python train.py --encoder_arch="resnet_bottleneck" --model="contrastive image-text model" --dataset="photos of plants and fungi (iNaturalist)" --train_examples=45211 --image_size=64 --crop_scale_min=0.5 --horizontal_flip=true --tokenizer="word" --vocab_size=1482 --loss="softmax" --embed_dim=128 --encoder_norm="batchnorm" --encoder_activation="leaky_relu" --encoder_depths=[2, 4, 4] --encoder_kernel_size=3 --encoder_stem="single" --encoder_avg_pool_shortcut=false --encoder_widths=[256, 448, 784] --text_encoder_causal=true --text_encoder_width=256 --text_encoder_layers=10 --text_encoder_norm="layernorm" --text_encoder_norm_position="res_post" --text_encoder_activation="star_relu" --text_encoder_mlp_ratio=2 --text_encoder_head_dim=64 --text_encoder_fused_qkv=true --text_encoder_bias="all" --text_encoder_qk_norm=false --text_encoder_parallel_block=false --text_encoder_inner_norm=false --text_encoder_drop_path=0.05 --text_encoder_positions="rope" --init="trunc_normal_002" --residual_init="none" --optimizer="muon" --muon_scale="original" --lr=0.014 --momentum=0.95 --nesterov=false --orthogonalizer="polar_express" --adamw_lr_other_params=0.00091 --grad_clip=1.0 --steps=6400 --batch_size=128 --epochs=18.1 --lr_schedule="cosine" --final_lr_fraction=0.1 --warmup_steps=320 --weight_decay=0.0 --adamw_weight_decay_other_params=0
Rows from block 6 of the image encoder, named by matrix and row number. Each number is 500 + 50 x the weight over its row's rms, rounded and kept within 0 to 999. All counts start at 0. Numbers have three digits each. After the name is the row's rms in percent of the matrix's.
# convs0: reduce pointwise conv (encoder.blocks.6.convs.0.weight, 192x448x1x1), inputs 280-335
convs0.0 100:525467546507519503505538403388527551519537509462502540494528486474555568563452483560602502527444382498473513484537539497490655508624499539514488553528444418395512384549
convs0.1 099:557437575491496450520427470482459537459499583440625566503535500497490615485369451487388461526498458557545508516478515417524510485530437506569453536541487482508549485529
convs0.2 095:457473528601474443465483393468425569474505502499446532497489517437456438541515495502473427569461534565551445491474433498388465490503461546445497397573494431517578494481
convs0.3 101:528445476423480505444476417451479483491551546465524456492502502528553524560456476577416439497458456625487508512408505517506466514466544549585554490476426493463468549426
convs0.4 095:587605476473485462434555374512527547500509500376493456462445595522521507535520533502498550547513506541502537550477584500516430509549504561479481461516511453466566538507
convs0.5 102:499583524445467465479442456479600462458490475520601469481581533554520525455511439529524545541510514398466515566445454494471517531528513398447557571483485444454550536442
convs0.6 099:495481512486519507541516531490561556509460599380521517500495542442473401391504565524427454472516500495564495443493442475507488462534492533500540570398475599390552452509
convs0.7 100:453570500464450410584450441502417464523527457441514434532464470596565447549503535439525458472491447434442446498531456482503570509500484508526531463483459412446519480426
convs0.8 100:566528527619567450421441561456542561495603444525460484563511618545566528410524490456435516463449466434462460492500480404414519523536549485451419482470460533454527525449
convs0.9 098:675416437535383411475556584442556499528593493501570535584496529523495461518550526524502563590559474434429455531564490503462487518497551529507488510509553602430588449469
convs0.10 099:515535489569493501547504451416562562594497606602523549587519493591506503560532521451580455507533530552544612445538461563629498512461442639510471465471549584540514580491
convs0.11 097:434438492512497538522538516503538542502479502528549502473494495451600484509464557476505511541438521473518460639535477578524498546523512583510501423461462536461405530460
convs0.12 104:596545514565462439511576430527604623540519495488528536489459489552460620519545520468525527529459485491460437557495499510420545514523453521539523546604463536545479511515
convs0.13 102:606636502537579492546475485428437517553514429489459606486450450550558495564452446508511500595475474510534422497535559577517598428506513510527458505503503539539525459500
convs0.14 098:501463586493492527555534426540556439517480464498592518471525430517481531447463519557487511492554443524526536453502537485430523542495474558428610487506465464492529469587
convs0.15 098:511458519550626384372536529555546457496489510493506526460517477622486531504519500521483548509455561523434535536500480492413556522489546436525516528517551429492510537460
convs0.16 102:563531503502506430420621511477486584466427402531430514476403493476469454427545534570558470473466463468415495523476422610456550521561606528535600452476463530452410466586
convs0.17 095:480527500532551554483507562389462552557527547597474572488543483518528480646541539498462515476474542513520557484465506439532546511553469421477494455498516531463422536550
convs0.18 104:520536527484489484524487456451484441525468540523515523544466404487488499505483515440402512511479514531526482563561575567547413523460450426549483518430486480528489519458
convs0.19 105:513501493537480520482425493550492547465562419577437450522506431490519522540478489436476532483445564495447546560497495537435476490493492562440543530521485447467562534382
convs0.20 096:537494549472541605493560408467425506518542633434489512555543480571516524492536481429531572509543489494421580492490487521473462477545400510550402471478444512514583503470
convs0.21 101:425529550514497517514434545566444571481544460440515504468456570536474585472522458535452470486515507445522602514506457475556515520450472552507531366506465586447516547529
convs0.22 101:551526470415549488619520375478543547507511532441469389504447476600490458517581484545492498412523562586537456495478555516403672445476517509513560473552497529449514598580
convs0.23 100:444471654536515454541548534447487531529541464490445442447487589515569614401486518510533468570481447501406452565533452521444529509526512360460475502455340553542568476454
convs0.24 096:472452427499516488477553465561427480495544529466497553580447456428468531475496635460508458476403538540536496441528419504422396509497482564445449511432519524493501479525
convs0.25 099:470506527510503520495580566491522509596502458597492535462558435509551464595525496481468482420492485627494486564555616472478481422432530506474516481435496405453520456539
convs0.26 103:553493536513449495499354485483455481524495553477494622424531652529539552527432499445438555513517483497441471485476466492537428460493630469426460520544504489555421566462
convs0.27 101:484432518467513475536467513542494459468516468467513459439470568405557502485420535544620522530472467465520503466429505545523553528523622455423514407577465490509502486459
convs0.28 097:471520522422507467488559436516484433454470487608512445481506504490524543517397493508542476532614468540456465480477504446530489463506388504481550478494448508605492610434
convs0.29 099:451534471456499453537487472447529526425488449436581534578497535548517534515490501585520491510526602487473551512473612491456510546419487440516576530490368494482445477461
convs0.30 104:574432559481565471535494550425556481498519432487498403508511472552442545476531492427542476464516480416492478497565431477466450496456525528514490426469534581536467545499
convs0.31 100:495472553530497615452566479478498554493527499436613442479552474515442495471556493463579445418487501424425520508584429515481568477561478496551514536498487511515479491474
convs0.32 105:456471544464472606487404487468471396526459507418448487514474478498419466499593397463509480467468533543443505458559553473488554435420524495519482447451526594543545558641
convs0.33 100:431537496576465461527539534526420450509523600480510379542478491481546445520459480449503466476519498547436515507582455473429481533581430488520462458463506485521552487539
convs0.34 105:485455439568478507456471470519512543512471538464509446495443494450497467452548477498514435600458561497486481608462552515519584519508532442447546503600529465511573523437
convs0.35 099:514549455502453547551427407518500525510470452491529450517527457557517511477521441548422532536463480539506491528509462511529588522553468474517523369481452568501521478406
convs0.36 099:423541548509503484516526463465452535536547520478569447494532536461445458551468484547395495497541417416545436463515492483514536490471512497516611453450494564508442531538
convs0.37 101:467534478471576486545542528491494472527510451440391495538536522529428558517496516534492512418499565534463519525486551495580524487488518475492430369537523472505504589482
convs0.38 096:481453495462495529455632385469381529466399527489483509500430507467512483480473496569545479451533512556473458539555510414441512542515502448485391438466426469468456499445
convs0.39 101:474570530536511545361466464574503522488531454461470572543541537450523538480479492500564493575436379538452587442489596470449424485485545530418421546482487491469500493592
convs0.40 102:544501512476543570517540482533496478521479491483656468500526500484530480458515545425504544476486486463537443459469493495510412521544541622484486479551513498453482561585
convs0.41 103:580509524460426444525401523443424493474431479491445553526482459536526506457511517499416510481490501578533433535499524526514459477544604453554578434524504514497478469523
convs0.42 095:483483619434513449531583585613485504482438454486509472559599508540513604491498435592562515512452579523513446518442546437551530479479500420557430439436401547573503553467
convs0.43 102:484528443500602509465485469487470468452524415530478449444455476463613496587468545542464614542520532491453450499536491454388540501461549498504488488498563461462530456481
convs0.44 098:502503530487455535589502404616517559517497493530591486539575452566438556484498439543420526445424599466495453549530504532479530495675554366517475579556504556566470578486
convs0.45 101:489531459490488474553523459580522462464533456409486557508473560478465524507463484455453493525416507573461496508476462480553539452487488413474487442407473492439507482476
convs0.46 102:511452571463531526439485516435509480553526533518466466460528564605536451519464451530477440484470455502463497559446426550423567446476554519428496514509462544475438468473
convs0.47 104:470476452564434471495453423538460541468558525445464478501619443507529593490554491487510493527522512487522567452463487540509501536427519448485506466479463394522515569554
convs0.48 104:526565438527507412472535558489439537457524557545501484505526481511473437453491460469444480513525458454519435525577413517495525508464444507575432541523459548524512441600
convs0.49 101:555503580466565481567407488474611503393545523523574539515508494655510499587451538430416498488426534436427488504446531450479492469472450560518424586463512520496428458469
convs0.50 095:481579448500483529479410509448452499401457396391480582439473436531500537559481428436505452526545466554522582554514525545440563598453492471384435442567374576466532513429
convs0.51 100:426420587483572433588504458462546492527438435523451454452500476506507481407416462486461500463429411390515598496537473477594569467546464419390461459479442534478529579490
convs0.52 098:567539474545548379532526473506531525505479590533532498530515469509504532574443504474413469486510576614518473419471502546545512507426441484491492608520503461503452411361
convs0.53 098:490525495578481501503607524454546494484533450405515480476487465475607485602588486443530412441491528567476555555502486444553547448612557560469446386575491517468598641483
convs0.54 100:531512510490505552464473517426566423464441522488401494532443500503475475543512467524591485560522566483503537387599469544526489439515596439580540521563568488427428442525
convs0.55 101:551515548544470446511446446495584497523630499580478510521491576550510476485459638516512465599472539601509519548537453481530483548451463440448494508526483550557459450513
convs0.56 102:444402532544500581461454474412539469617543449589448607444513469404482461597476605434565510534539483657477477546570568513456421512552500603556544466606472435624515544441
convs0.57 101:443487468462562499498547441440523424508507538407481404424503553469434475517468557468479562462524516536541473464511483468541494526482456492424528524417515473492518492456
convs0.58 097:514413527452515543493483423494526512558463475405510519541524565492441559432524389434576485543480492397505638428492519448494474463498478618549493550555539544458474512482
convs0.59 099:437453495457571426558553431517473496556594503568486466426456521492539436544470530457545482516618492436573421455464468462476631483473523529525495536492361534589358491500
convs0.60 102:528451493530501550477534510465470647510528483532496487484541469530458493464502425533566443552505471442512560533565485514428549465512527536496581514517476493546483507473
convs0.61 106:574503588516535479549532553489447388488467543579509502492519542533439452503574503509552486510446499517514441531481541487477449446548519523511424512472545653577549560501
convs0.62 096:525472489470541437490589531578432467435443569426368549474528530463459568375494599408567411563438548499473484410546610554472460485500515522461499519425462474446547547490
convs0.63 101:423550444447481442511536463459532501470482401525514553502443550515500616510477465477545527489523506536502431484570575504457497496488441426430505454526486457454479471521
convs0.64 099:510497535465564529490521386444367594450437469480466515437562440526453533532484658487519565521554546507506451464535456549506415458451481516528572471565490587559525501560
convs0.65 102:498555562496561406503426512431367491489558515587436554466503568511494523634492467468523462423431620628475475461432597483542539548524471522535462496478453631529494568496
convs0.66 103:520410437528511624563437509470509478478504501532509423606433532495503499481518526427502541442457440455537453473557421484540522486542480498487493436493626464506543505479
convs0.67 102:505519489477502489522492445467486507488533503410438563462497482507416426512489572514506524546542490494462474555544534547572531404477414454557487483485455486530457422456
convs0.68 099:564372471507447486548527520438452525437534463447551594503492561519542482417500612536562553472530495505455461551493491398403487497513481529464396518468551504492569456504
convs0.69 098:590465417475563420501538484521417424491539497492591510509525461451564576438539481550512533582495530560523447574543558530458518549433426519553465422480541475581476448524
convs0.70 101:479506470417648471523468499543633551542574454583482524466532469593498592455441476509483469439516440446561487598467489388508439537520570539598485647566476547515577472348
convs0.71 099:475457447523503526470446491491518488531481423399459475472526636535391494502505490562570435466463518563522563461478551573427506526510475550539525541442450477424402356549
convs0.72 096:445558501475453447501472470534478479495473475545553428511494391467576538521536446543538458476520377450543457498453481505485436586569460485557534483465471373559459487461
convs0.73 102:376452520504515521495410550472555382509487432537546534488468406434514528554529517545502456484506443484489482469504553617489465470479522458534533494532541525528481499496
convs0.74 096:495631552462537483464527540469452512511561587545449492492458548421482444466500447441547519532537488574434614481582480466663395459525475517475489461494518587474543546497
convs0.75 101:456620549544521605510488385503470490493511465537639475510473447553565526521499419482499433494526542476482452471500511517519477528433474526496516559548408444533570578556
convs0.76 102:483523553554473513488492535465481466501459395477500533477454520595475480510466579554502471528521467506501505391465626589460568636446491424504459497507437513510480456441
convs0.77 099:485454575431461568562534537496576498440446446499514397507433398640571476514592495482473435499518476432501519536503486458357615486505505527662403512528529504495532535533
convs0.78 098:509420516492506557463519537486508429460546487527511501509601557530530411529508515497523543570497501415451517510636458481551489498567558434377521431509487449547634610474
convs0.79 101:554527414525532392512510416419465503478603478529487477502450501466540511505473446565543482445481429641549424559546482443401537541543566535447481490545455474494501477438
convs0.80 098:455551474442496494401548558424403501534522521480533399604535541429566503564494468518421513605510568524535517565498497556476536484577556510528547492546474494474510559484
convs0.81 095:498466592477578497501566437514478504428481558501423469441500511495513531429591465480540507490501492510509535454572489528417470527505489497516512457501459493429478528464
convs0.82 097:462467506538524436481520574403509578560437535522532543584499517401511470488499550577476582561512599527445467535503488462402512480567567517441492442400523520423525476469
convs0.83 103:500506437539573452530553444433414527490471570405499454453523531427628471474521537545461460589491536512507457558529546543528566470445531543437444496519472480506534487466
convs0.84 099:496439496504482503488520493542459501506572489435489566465542395521540460411540566533526578599541568463468422538557582421432534503563567514449545543476470538629490525426
convs0.85 098:480447527532503436476567556519506552460474614458489493497628536475515620489504488537488533525546562594516539486490551518500551442522525536522478566508468473514553513443
convs0.86 101:459557598601475427502468504480515527458492549475496606522589533509395456491488480383485506467524598507450560526515527450513473449436512480638446513520476517463517628445
convs0.87 101:528488433418615482549521509492594534433514522487480496525438528598565563461398541518508592514560449432500473499603510545460555511485498418527419466472524487417486496544
convs0.88 097:384505454495474591477448503491488470551485394483488464542530472464525536460496602475498539521374409527520540462552541474501577476546454555511434495428441432516434517461
convs0.89 102:552548516478548468492484453577467479475451488484467524596442455497471451478473474494504534558468478501452499506540553415549458460462421483505483556391565427485399548483
convs0.90 102:425490559485601501505462529597486486494478561488520530516557540605550464448502563453501520473467482511492464476476483455441478404589445483478558507498471533547488525503
convs0.91 097:548484484495510569535440540473441478427471440466542507540522444487550602424513535525497492507592484551464493517539471480456475494496420499527563533416523502545540470511
convs0.92 103:439659482463469554527448505525571476384408454491463553451506450526486575515536534455586575513531490477473538535401433505435462526473530370506486525576562575555577537459
convs0.93 104:536533541555452571539438506543458625477424509511496528537539473470425502538549487506505519536476519444560513494418486519528467471543516528529476500506490556494530581437
convs0.94 099:512522474477539325562409447447429649483569473476508457500490491518443521432391444527487448527450528345526473537495570428541523516404460519455484443482450530501521426470
convs0.95 105:529451572448487510538463538477477450408554477655477511507480571605517489360432510561475522505522481401458457423442503442492467552566560513465498620477509446493525643504
convs0.96 099:495494468425491510543464563421519518473474463507561457538472478507519464453441519478591433436530497583522557507543488484462534509434469389498490524523526395505543477448
convs0.97 103:547366495509444401539523561556446453433508581527571530506502571481472551418498485543486578447512471460436485503474478486529560480557480468521560550459512499518512481472
convs0.98 095:546477593501450502451502484503519513461469436496470432451471505562426537517456553597589491520574530523393461525609542528545472417516443541507551543455440444545515491414
convs0.99 093:464515388507511515505520479529512494487488534514509548515488506435463489468505506561416451500468499522527504469498573436538536464412581471440450513562456551489463462463
convs0.100 099:356548547515556555490505406525550411432504530461540491505494498555455514494440526569468459538532503515400540510590474527603482560420447499517486487476406509422480443619
convs0.101 102:500523548487451523470478563468574490514552463550533498510499349499439451528511511478504510453545479513510514506445531402491497459445420439487456550578562504519496544481
convs0.102 102:386503510501549498454424571535465478488394537517472457521452428454539531475491497560510466556455545481463511433495526504506455524494504510542421489538495468522497530416
convs0.103 103:516526566492465478451503483431420442501535509524552497571545544541512422482595492467586394459501426443434516574519572437506411468449511451566459489505497500518462456558
convs0.104 101:551486509505546551449481524550514495585557443533535492502521521515527519511499595428427505570484499542543502502515509530519476466513445582475471489545465525427542428480
convs0.105 098:469505470515554486522548454518507560449541542447545424513513479480511507430510540416455511575414437461511470558553509497493534516478492495470467437502499462505529466545
convs0.106 099:560569523520558483443548501529490357488506536483483510499506586491525515511487473368599571435478569609466455515464487543446415458458510652497421537470521537524505417596
convs0.107 100:556497515591555505439550500533462496420520462457534479502463460514431503563507522541418577450443514574541457461475501539482436511531495418443449558459547469473540586519
convs0.108 101:451542497464529507387579409590458485558558582456499379515563487460488488551517595496517530574491544473577485466491421434479513463537592554502494396508530500412558515485
convs0.109 099:534511549519571506518526533461597469502548484508446478439506500551440488513532413514444519486549472453438513528483556489482516522556478524594521461439598512437545536452
convs0.110 100:518464452490527564473485494504581561452512487411520466490460488631521545400445476485561540520519468511505479581518504534419501595552425485472540526574481569533503523487
convs0.111 105:613479525508538511473503477493606459541521396553513470479526440444498473483458501519496599537498516550546543493494484411415440472471481621529483456507488459563487504402
convs0.112 100:476491413467533511578532577364475606518503514465492516503423436492562576453463463574533426518532410503523497465459458510458450493433449510527556408514490518467534482572
convs0.113 103:496486560543515445434502542536539501567581538473503454581477493427606430535536551522486533494614495503546534555424532482457542520455511457466575529479492530583459484444
convs0.114 100:435534507458523483563533572555515584483558446428463499515575542514528398446507548440480497391431537391484481438478483493422554571535482463469556522559506365445523523435
convs0.115 096:506509480433582516447540507470493507505470470435559450501490530469429469527477538529431505474533421493499557438603485527578440458508474511509532435474466546483380505478
convs0.116 098:530462585479479500520498472491440500469487491626427470489528475537466503417531434521428416466478551551508541532459449472495475463518466574534505443457482422511548544456
convs0.117 098:590464443539595460459541494637498498551492515574499449528612582448620511461535609505479610540439476503486564473570527529533454501455418481391520525477566608440433521514
convs0.118 099:567482522525511593547440492533551517494502494562586491498584469549561431529504482507524547529473510486560512452525415505470539547512414475498405545557523459484474524429
convs0.119 103:559488541426425492568469457591541458489483546513438505476510454561421561493478474532488418518540559477574453462515543524554565455500483411461510520501494397525493535573
convs0.120 099:491452471477502470500611452429481489492465528523515511532561479604500542395431501505535469616539498523448582503584523556529513442462450449414457518553424487546507437443
convs0.121 099:382530503526543513498551464486494450446564498413456531488474530428420510486489504532527565504439605497453529438545583424418575525556454485492455552484468412514481428624
convs0.122 096:503578457469484520593568472509536606494454485475572456463488532493414414630534470416521569431502482633496479599433504493671526485481466456502510543494492456458473458573
convs0.123 104:588465590545473551523478445477527552571534502522504458531487598450361540579489493423604458491550475476505521566551571440485519494552413525497472398489592456507494500503
convs0.124 097:528514485533495593590608612485582544473417552476510502506525488541598434401541626514489489573518526455597509485562537550457466535421505534507492508519576537595565466510
convs0.125 099:474533570431485511538427521535430516494507469533474399505471465533505435525601441472483560538588465528500518486420460484545378495411625481442557387566509453515524482520
convs0.126 102:459485489498442475435548510497545437522539411467403491431467518532561396474416516585638503571549430513510508481512508466487448470495467532449464532410503417492427443521
convs0.127 100:449514509583461435532419487485475448520420502433483490469572605502494535466547599511546419486546512363469491519580494494430536501529536494528548507620465492583508544464
convs0.128 096:544519509481517472498490457531566497489519454502593491550490393425492413424521482566456419505493421491486509511619447502489500573514475496551520522497565447405539444406
convs0.129 102:561462483471563464628495505509508464483458398533542450474569382595468537526541446432557440413460580489629546495524538605547513465415492465445458507567539489422481454499
convs0.130 104:567493530464433512513446535454499502436470379544525503540558545527526536559475413504553411620411486506532515446558515530526431558537452471473518599536398472515491547514
convs0.131 094:468437566441444476470596446411536478552502579528570527482402510498478472513567474419477447490488531599544432508448569468451460520572528400469475420499530554465513501449
convs0.132 092:517545563537540474484562502483568529430519410370514525462575459449494546488460501468504456514467441574482490441525532455573596564511465432483474480486518462516461525560
convs0.133 101:475480512529501435542675466459450516570500546565464571532464503509529538509532503484442470497465469447607513499621557458482481461517530623552422612429502507492571413420
convs0.134 101:364446488412484570552384413507522454486513526555440451456484571599485532418450469518548434467488503470513476523484499406421536547445473513498509538467470523571477494509
convs0.135 093:418473467502467472525446467598554458458508478426531381475515522551605585569529477500421554505493468566485565515539516543544509453529486485531434511486523445479502465519
convs0.136 100:470542476553478466523492504488482481514472462626460509492496590465465519558477579506582561496480497500488594505545557444525513469532575491432513457454479397559535517429
convs0.137 107:432476484459537412520496496517475528529548419486558443436531509547455518485510534564431497507555460365455518475567405555419483488423480473471485488475483495499520572463
convs0.138 095:494512519587460530486516538575524539547522479493474539458484446434513588487477490494494511452455520506591477478375523586521559536467555503431470529504569504600357523438
convs0.139 098:622469481456507467495589474418453553485498569453463531443557555499585488547570456428501520486476474471532494566546455511473479545481474474539536437510473567501539539553
convs0.140 099:546606497569584431548519489516577519479516510536509454573482505558466584587503463459444470499494463457519525523576433578498483552499447586496519490512543488431455555492
convs0.141 098:482565473495596574493490550480450521532521528494548462481529598532511573552538493471457464439503584490523554555563433442428585515497483446544501452509506513580387438514
convs0.142 102:500486465491477495469446538460525515548492375431567484480581478530485575549511513484587537516503440521419554458527508493504513482567388493446492401576471472524473568582
convs0.143 099:457448444406511469503590509525462569423518450499476429612502463547515482533522483570544532479542468473475522478587510514412460522510610428512451515505493554502519544552
convs0.144 100:444544498551379400558410467550518503463541528587506547501499483536529469471412507506509499539542531491590610465445426545604551525466547580449453456528566619432472383456
convs0.145 103:487543529565449555560460466560514507501547565421544558547606392532540580480486509497624468467513563384499556501416561446445466518522466469540493482552483545496473388487
convs0.146 106:467474468506530482523563421588578449525476585496408440528459543508504460488458450567394417491538491489487574425509530607477554466568510468500512427387416442469544577552
convs0.147 095:507445613415541422449451487476420527585583464413573493337507564553505479562469456540529483471473486555583455626463455469597548485455496499468525473440495584475509579522
convs0.148 101:547408417462507557512412481448495406529479551598481450562459515468489552505449507438609497584474521495578501551444538421494556491528557537529475516526420500538482444385
convs0.149 103:624482584385489413543446349574445457533494486542505510563513465548522448435526552448498534431532475441495513537453565543485593458520422535522404467527505424507516552440
convs0.150 102:420518404496512477436502418463479478587547482394518534449469528472471527502538506466436498467520577459479572489465548499446518430501474502483511492505581508519475493547
convs0.151 098:483397586476434578469541454559495471489520335538494492588475396503491478542498537419530537538537543465575458475505605503490559506494502511501490518518489477490503613470
convs0.152 103:507460495520458512474498484500508552490548436542517439535411420570520532513509500476480456567482521433428466575442493535502472446461402498478486513479516458443487528510
convs0.153 096:601469530441423399423422412550431498411429601449572510510465476562512606490541445466426568554401516557439561531554560465505421469393538472453400465471452561588613492430
convs0.154 099:477521575478514437460494514342578435477442456496559556513495542496498560477562540460576561397490486498495469521524561511463548546514468673528519543473483543494526460443
convs0.155 104:519530487502498442532528590399544517480571459577479581466547499364494534511473450529461538390494501463514608468406492576424503495437442551533515466441426443390435585555
convs0.156 098:439490516483608608533471405580402494528507458487479460427467500485543482506466610556517487509494473460498412473574547470471495558578415526483537410557479429516515554492
convs0.157 101:440451467411593491557553456473449454495539452504409486484490446540477460408387615519527567461420540598502460481463509490473490476449487492591479457469534501440473445522
convs0.158 100:521498479476582467526493568496492527496506579628437550468579475558568459560449476541524436663462506484467506534550533528455459477527446631506519435449487466471510489500
convs0.159 100:423469495479556463487467476558506469510500536492541442533565518515511523513573347501461438566488400449478475579568483467550555528525504539580445497506532488566510491495
convs0.160 097:476504478544568443452541458542564449487474519425468546457468590530467504401501490497455519467573501530476551493516533506412466522543509520471521570567448631494517535530
convs0.161 098:477495524473512481515520452547422504495509443535541482520490579443546584469569447511490497422508535395419554652569513476474484538487484677501545520552492440578487483641
convs0.162 099:479589508503517490485476518545492518564550474432526564433534472509521503545484512491482491444463509563570530462553552479595473460510553524528467568456298454477532562513
convs0.163 101:472424443503469424452499517534453416494539461435572468490560528516498513656543579432463526446450496489455476519537595499539512506480555574520446647356507600519530459494
convs0.164 100:529580473508512523494511525431499465524489513541534417485584524531550434455522398440452516597413553557538500450483538495567503553510513588465498459403442447466513466490
convs0.165 095:520486489478505585437571479497506523459479471421512623530508439453468454449497581531521507450501458469471490491651439524488354507481484446499549489449443546513557558502
convs0.166 100:529556540489513673420553546459428467447514445472460537498431471463472506398508510557515550543466497550449564517397467451481482553455474527445492456488485483507490542545
convs0.167 101:478485493529548506525519444486464498517535434437497507443524523441385498470490610474501480520493545457567557435471525487496599588445429568524494496499528459499518578521
convs0.168 101:525545446519454469598462512557593589455568513499500508464457502581522530576489493476479524458544562588492491501502545492447493443492478525482499471515482544445474467452
convs0.169 101:617479541448540543454606609439515446426473508403498525608531526522551512543380549536572517534446421428522489555535553442482505489493510558484426435507528578501441537384
convs0.170 099:471538454448517451574505499611468503408464464463512541541497475593543463513555579515467452434505492447456441534610493460524497519459491495466455500458487382434515456563
convs0.171 096:538474508523472498552535487404585398520547504415498574481471538549458484514457627498475589644488509516490520461453562514463455521503511550420449388503542441494430500550
convs0.172 103:556456507448507655565568519527602459486557605528583466438468565523392424471445432496443472471529514535442567491563508556531401550407495512540519513477447493468493500535
convs0.173 101:545563510474522457433570484440541545516493477566492509436412497444508467430560460542367504590484389508535492539446464527416474592526545550530438443528573518463446588502
convs0.174 100:526422474562501532496569522372468487529496556569410530441605494507453496548508523525649469391532512540467520463575584410521484403514451518542556453438464553478517454561
convs0.175 100:591482514551553522524471491507512507517470401437523428584539471537548398479516483531556483556507525454545554458454571544532545482599489495462478509487461459573539637495
convs0.176 101:551594496501488560462561552460473518545491497565637528532432443515526487566464513465467511431559491537489444526509543517481489526518509590530472493461449529473432394509
convs0.177 101:495447516486486373478485419484480578468563515450471513437499484489478502555461505580468485575566493518497475437514497485540531408466534619511511408485523444509507542475
convs0.178 098:548504476505577429483521477445573585451544474508504554523498512520567568447501524580466498587401476491553451643543464557563515541455539560529536462478551473511524494476
convs0.179 103:562481514574464431476490542438528491497527450503433468457443605565529528440485566546494543477540549417511504549507467564392548480449508517505429502387457531416486457498
convs0.180 107:477521430514555499582506493499566534507545525457531430514499539565483453466545438450423528517541449506550413635478467454410514486559478512534486538431417406520530500564
convs0.181 097:457429432501526439463555463552460544505488537464495484437547504497472519432469531499498489480500373522514496479479500525504584508492521494460518493500496459496476512507
convs0.182 097:562493517464595435502537478499556508463572482396496427570463444583478407472562562488496560515476465527521477503464483495513514491457510512443562478506495444474483551515
convs0.183 101:504514554462575546460574574550506490556475547517514437518483537474540420570471487517468537561538516599602538530523444484435527524551573489494454484445518460467478502542
convs0.184 102:512446453604472486432558531434515462508451464506428502453507458501554534537591581496467569488472502534513543406654590482546419531478472494446463517553505462552492432501
convs0.185 102:542456436457468500497520504478540491442482489533460561522515538533424421505594581430554503491573535543506442516426467499513491474539505482458561466516392476516437577521
convs0.186 104:386486577496470436552531532583577406538461521528663615508540560476412458557506577535414477403397499517515529534483467469548517530517419495602470530520524477500470585479
convs0.187 099:466587433540374589504459536586467524520506556512512557519408488542459487516517594490476496382420516568455495461463477432472507545484484527516460550450594487497541503523
convs0.188 102:546599474525515474506506503553550543460456477438484473466473511435573494492524549505570476472545524557446512508589502558494501478547412524534633445550473503546518457495
convs0.189 102:535537571550514543497507430562457497521446475494549608480456524550470542421557450502520441379527521408586487402459615505531566487453488388469557549466456501482557523481
convs0.190 099:517507560410475585510490496687603483510490460458511505483512509490573471498497480486478484479553489431648504565511589489538546558465531372426443526513497510477551489505
convs0.191 100:458513450507443440538437532576501480508527430510485449477457474543507453512510508561543550522474545499477536517443349473469477575540460500484489522449420486474530628461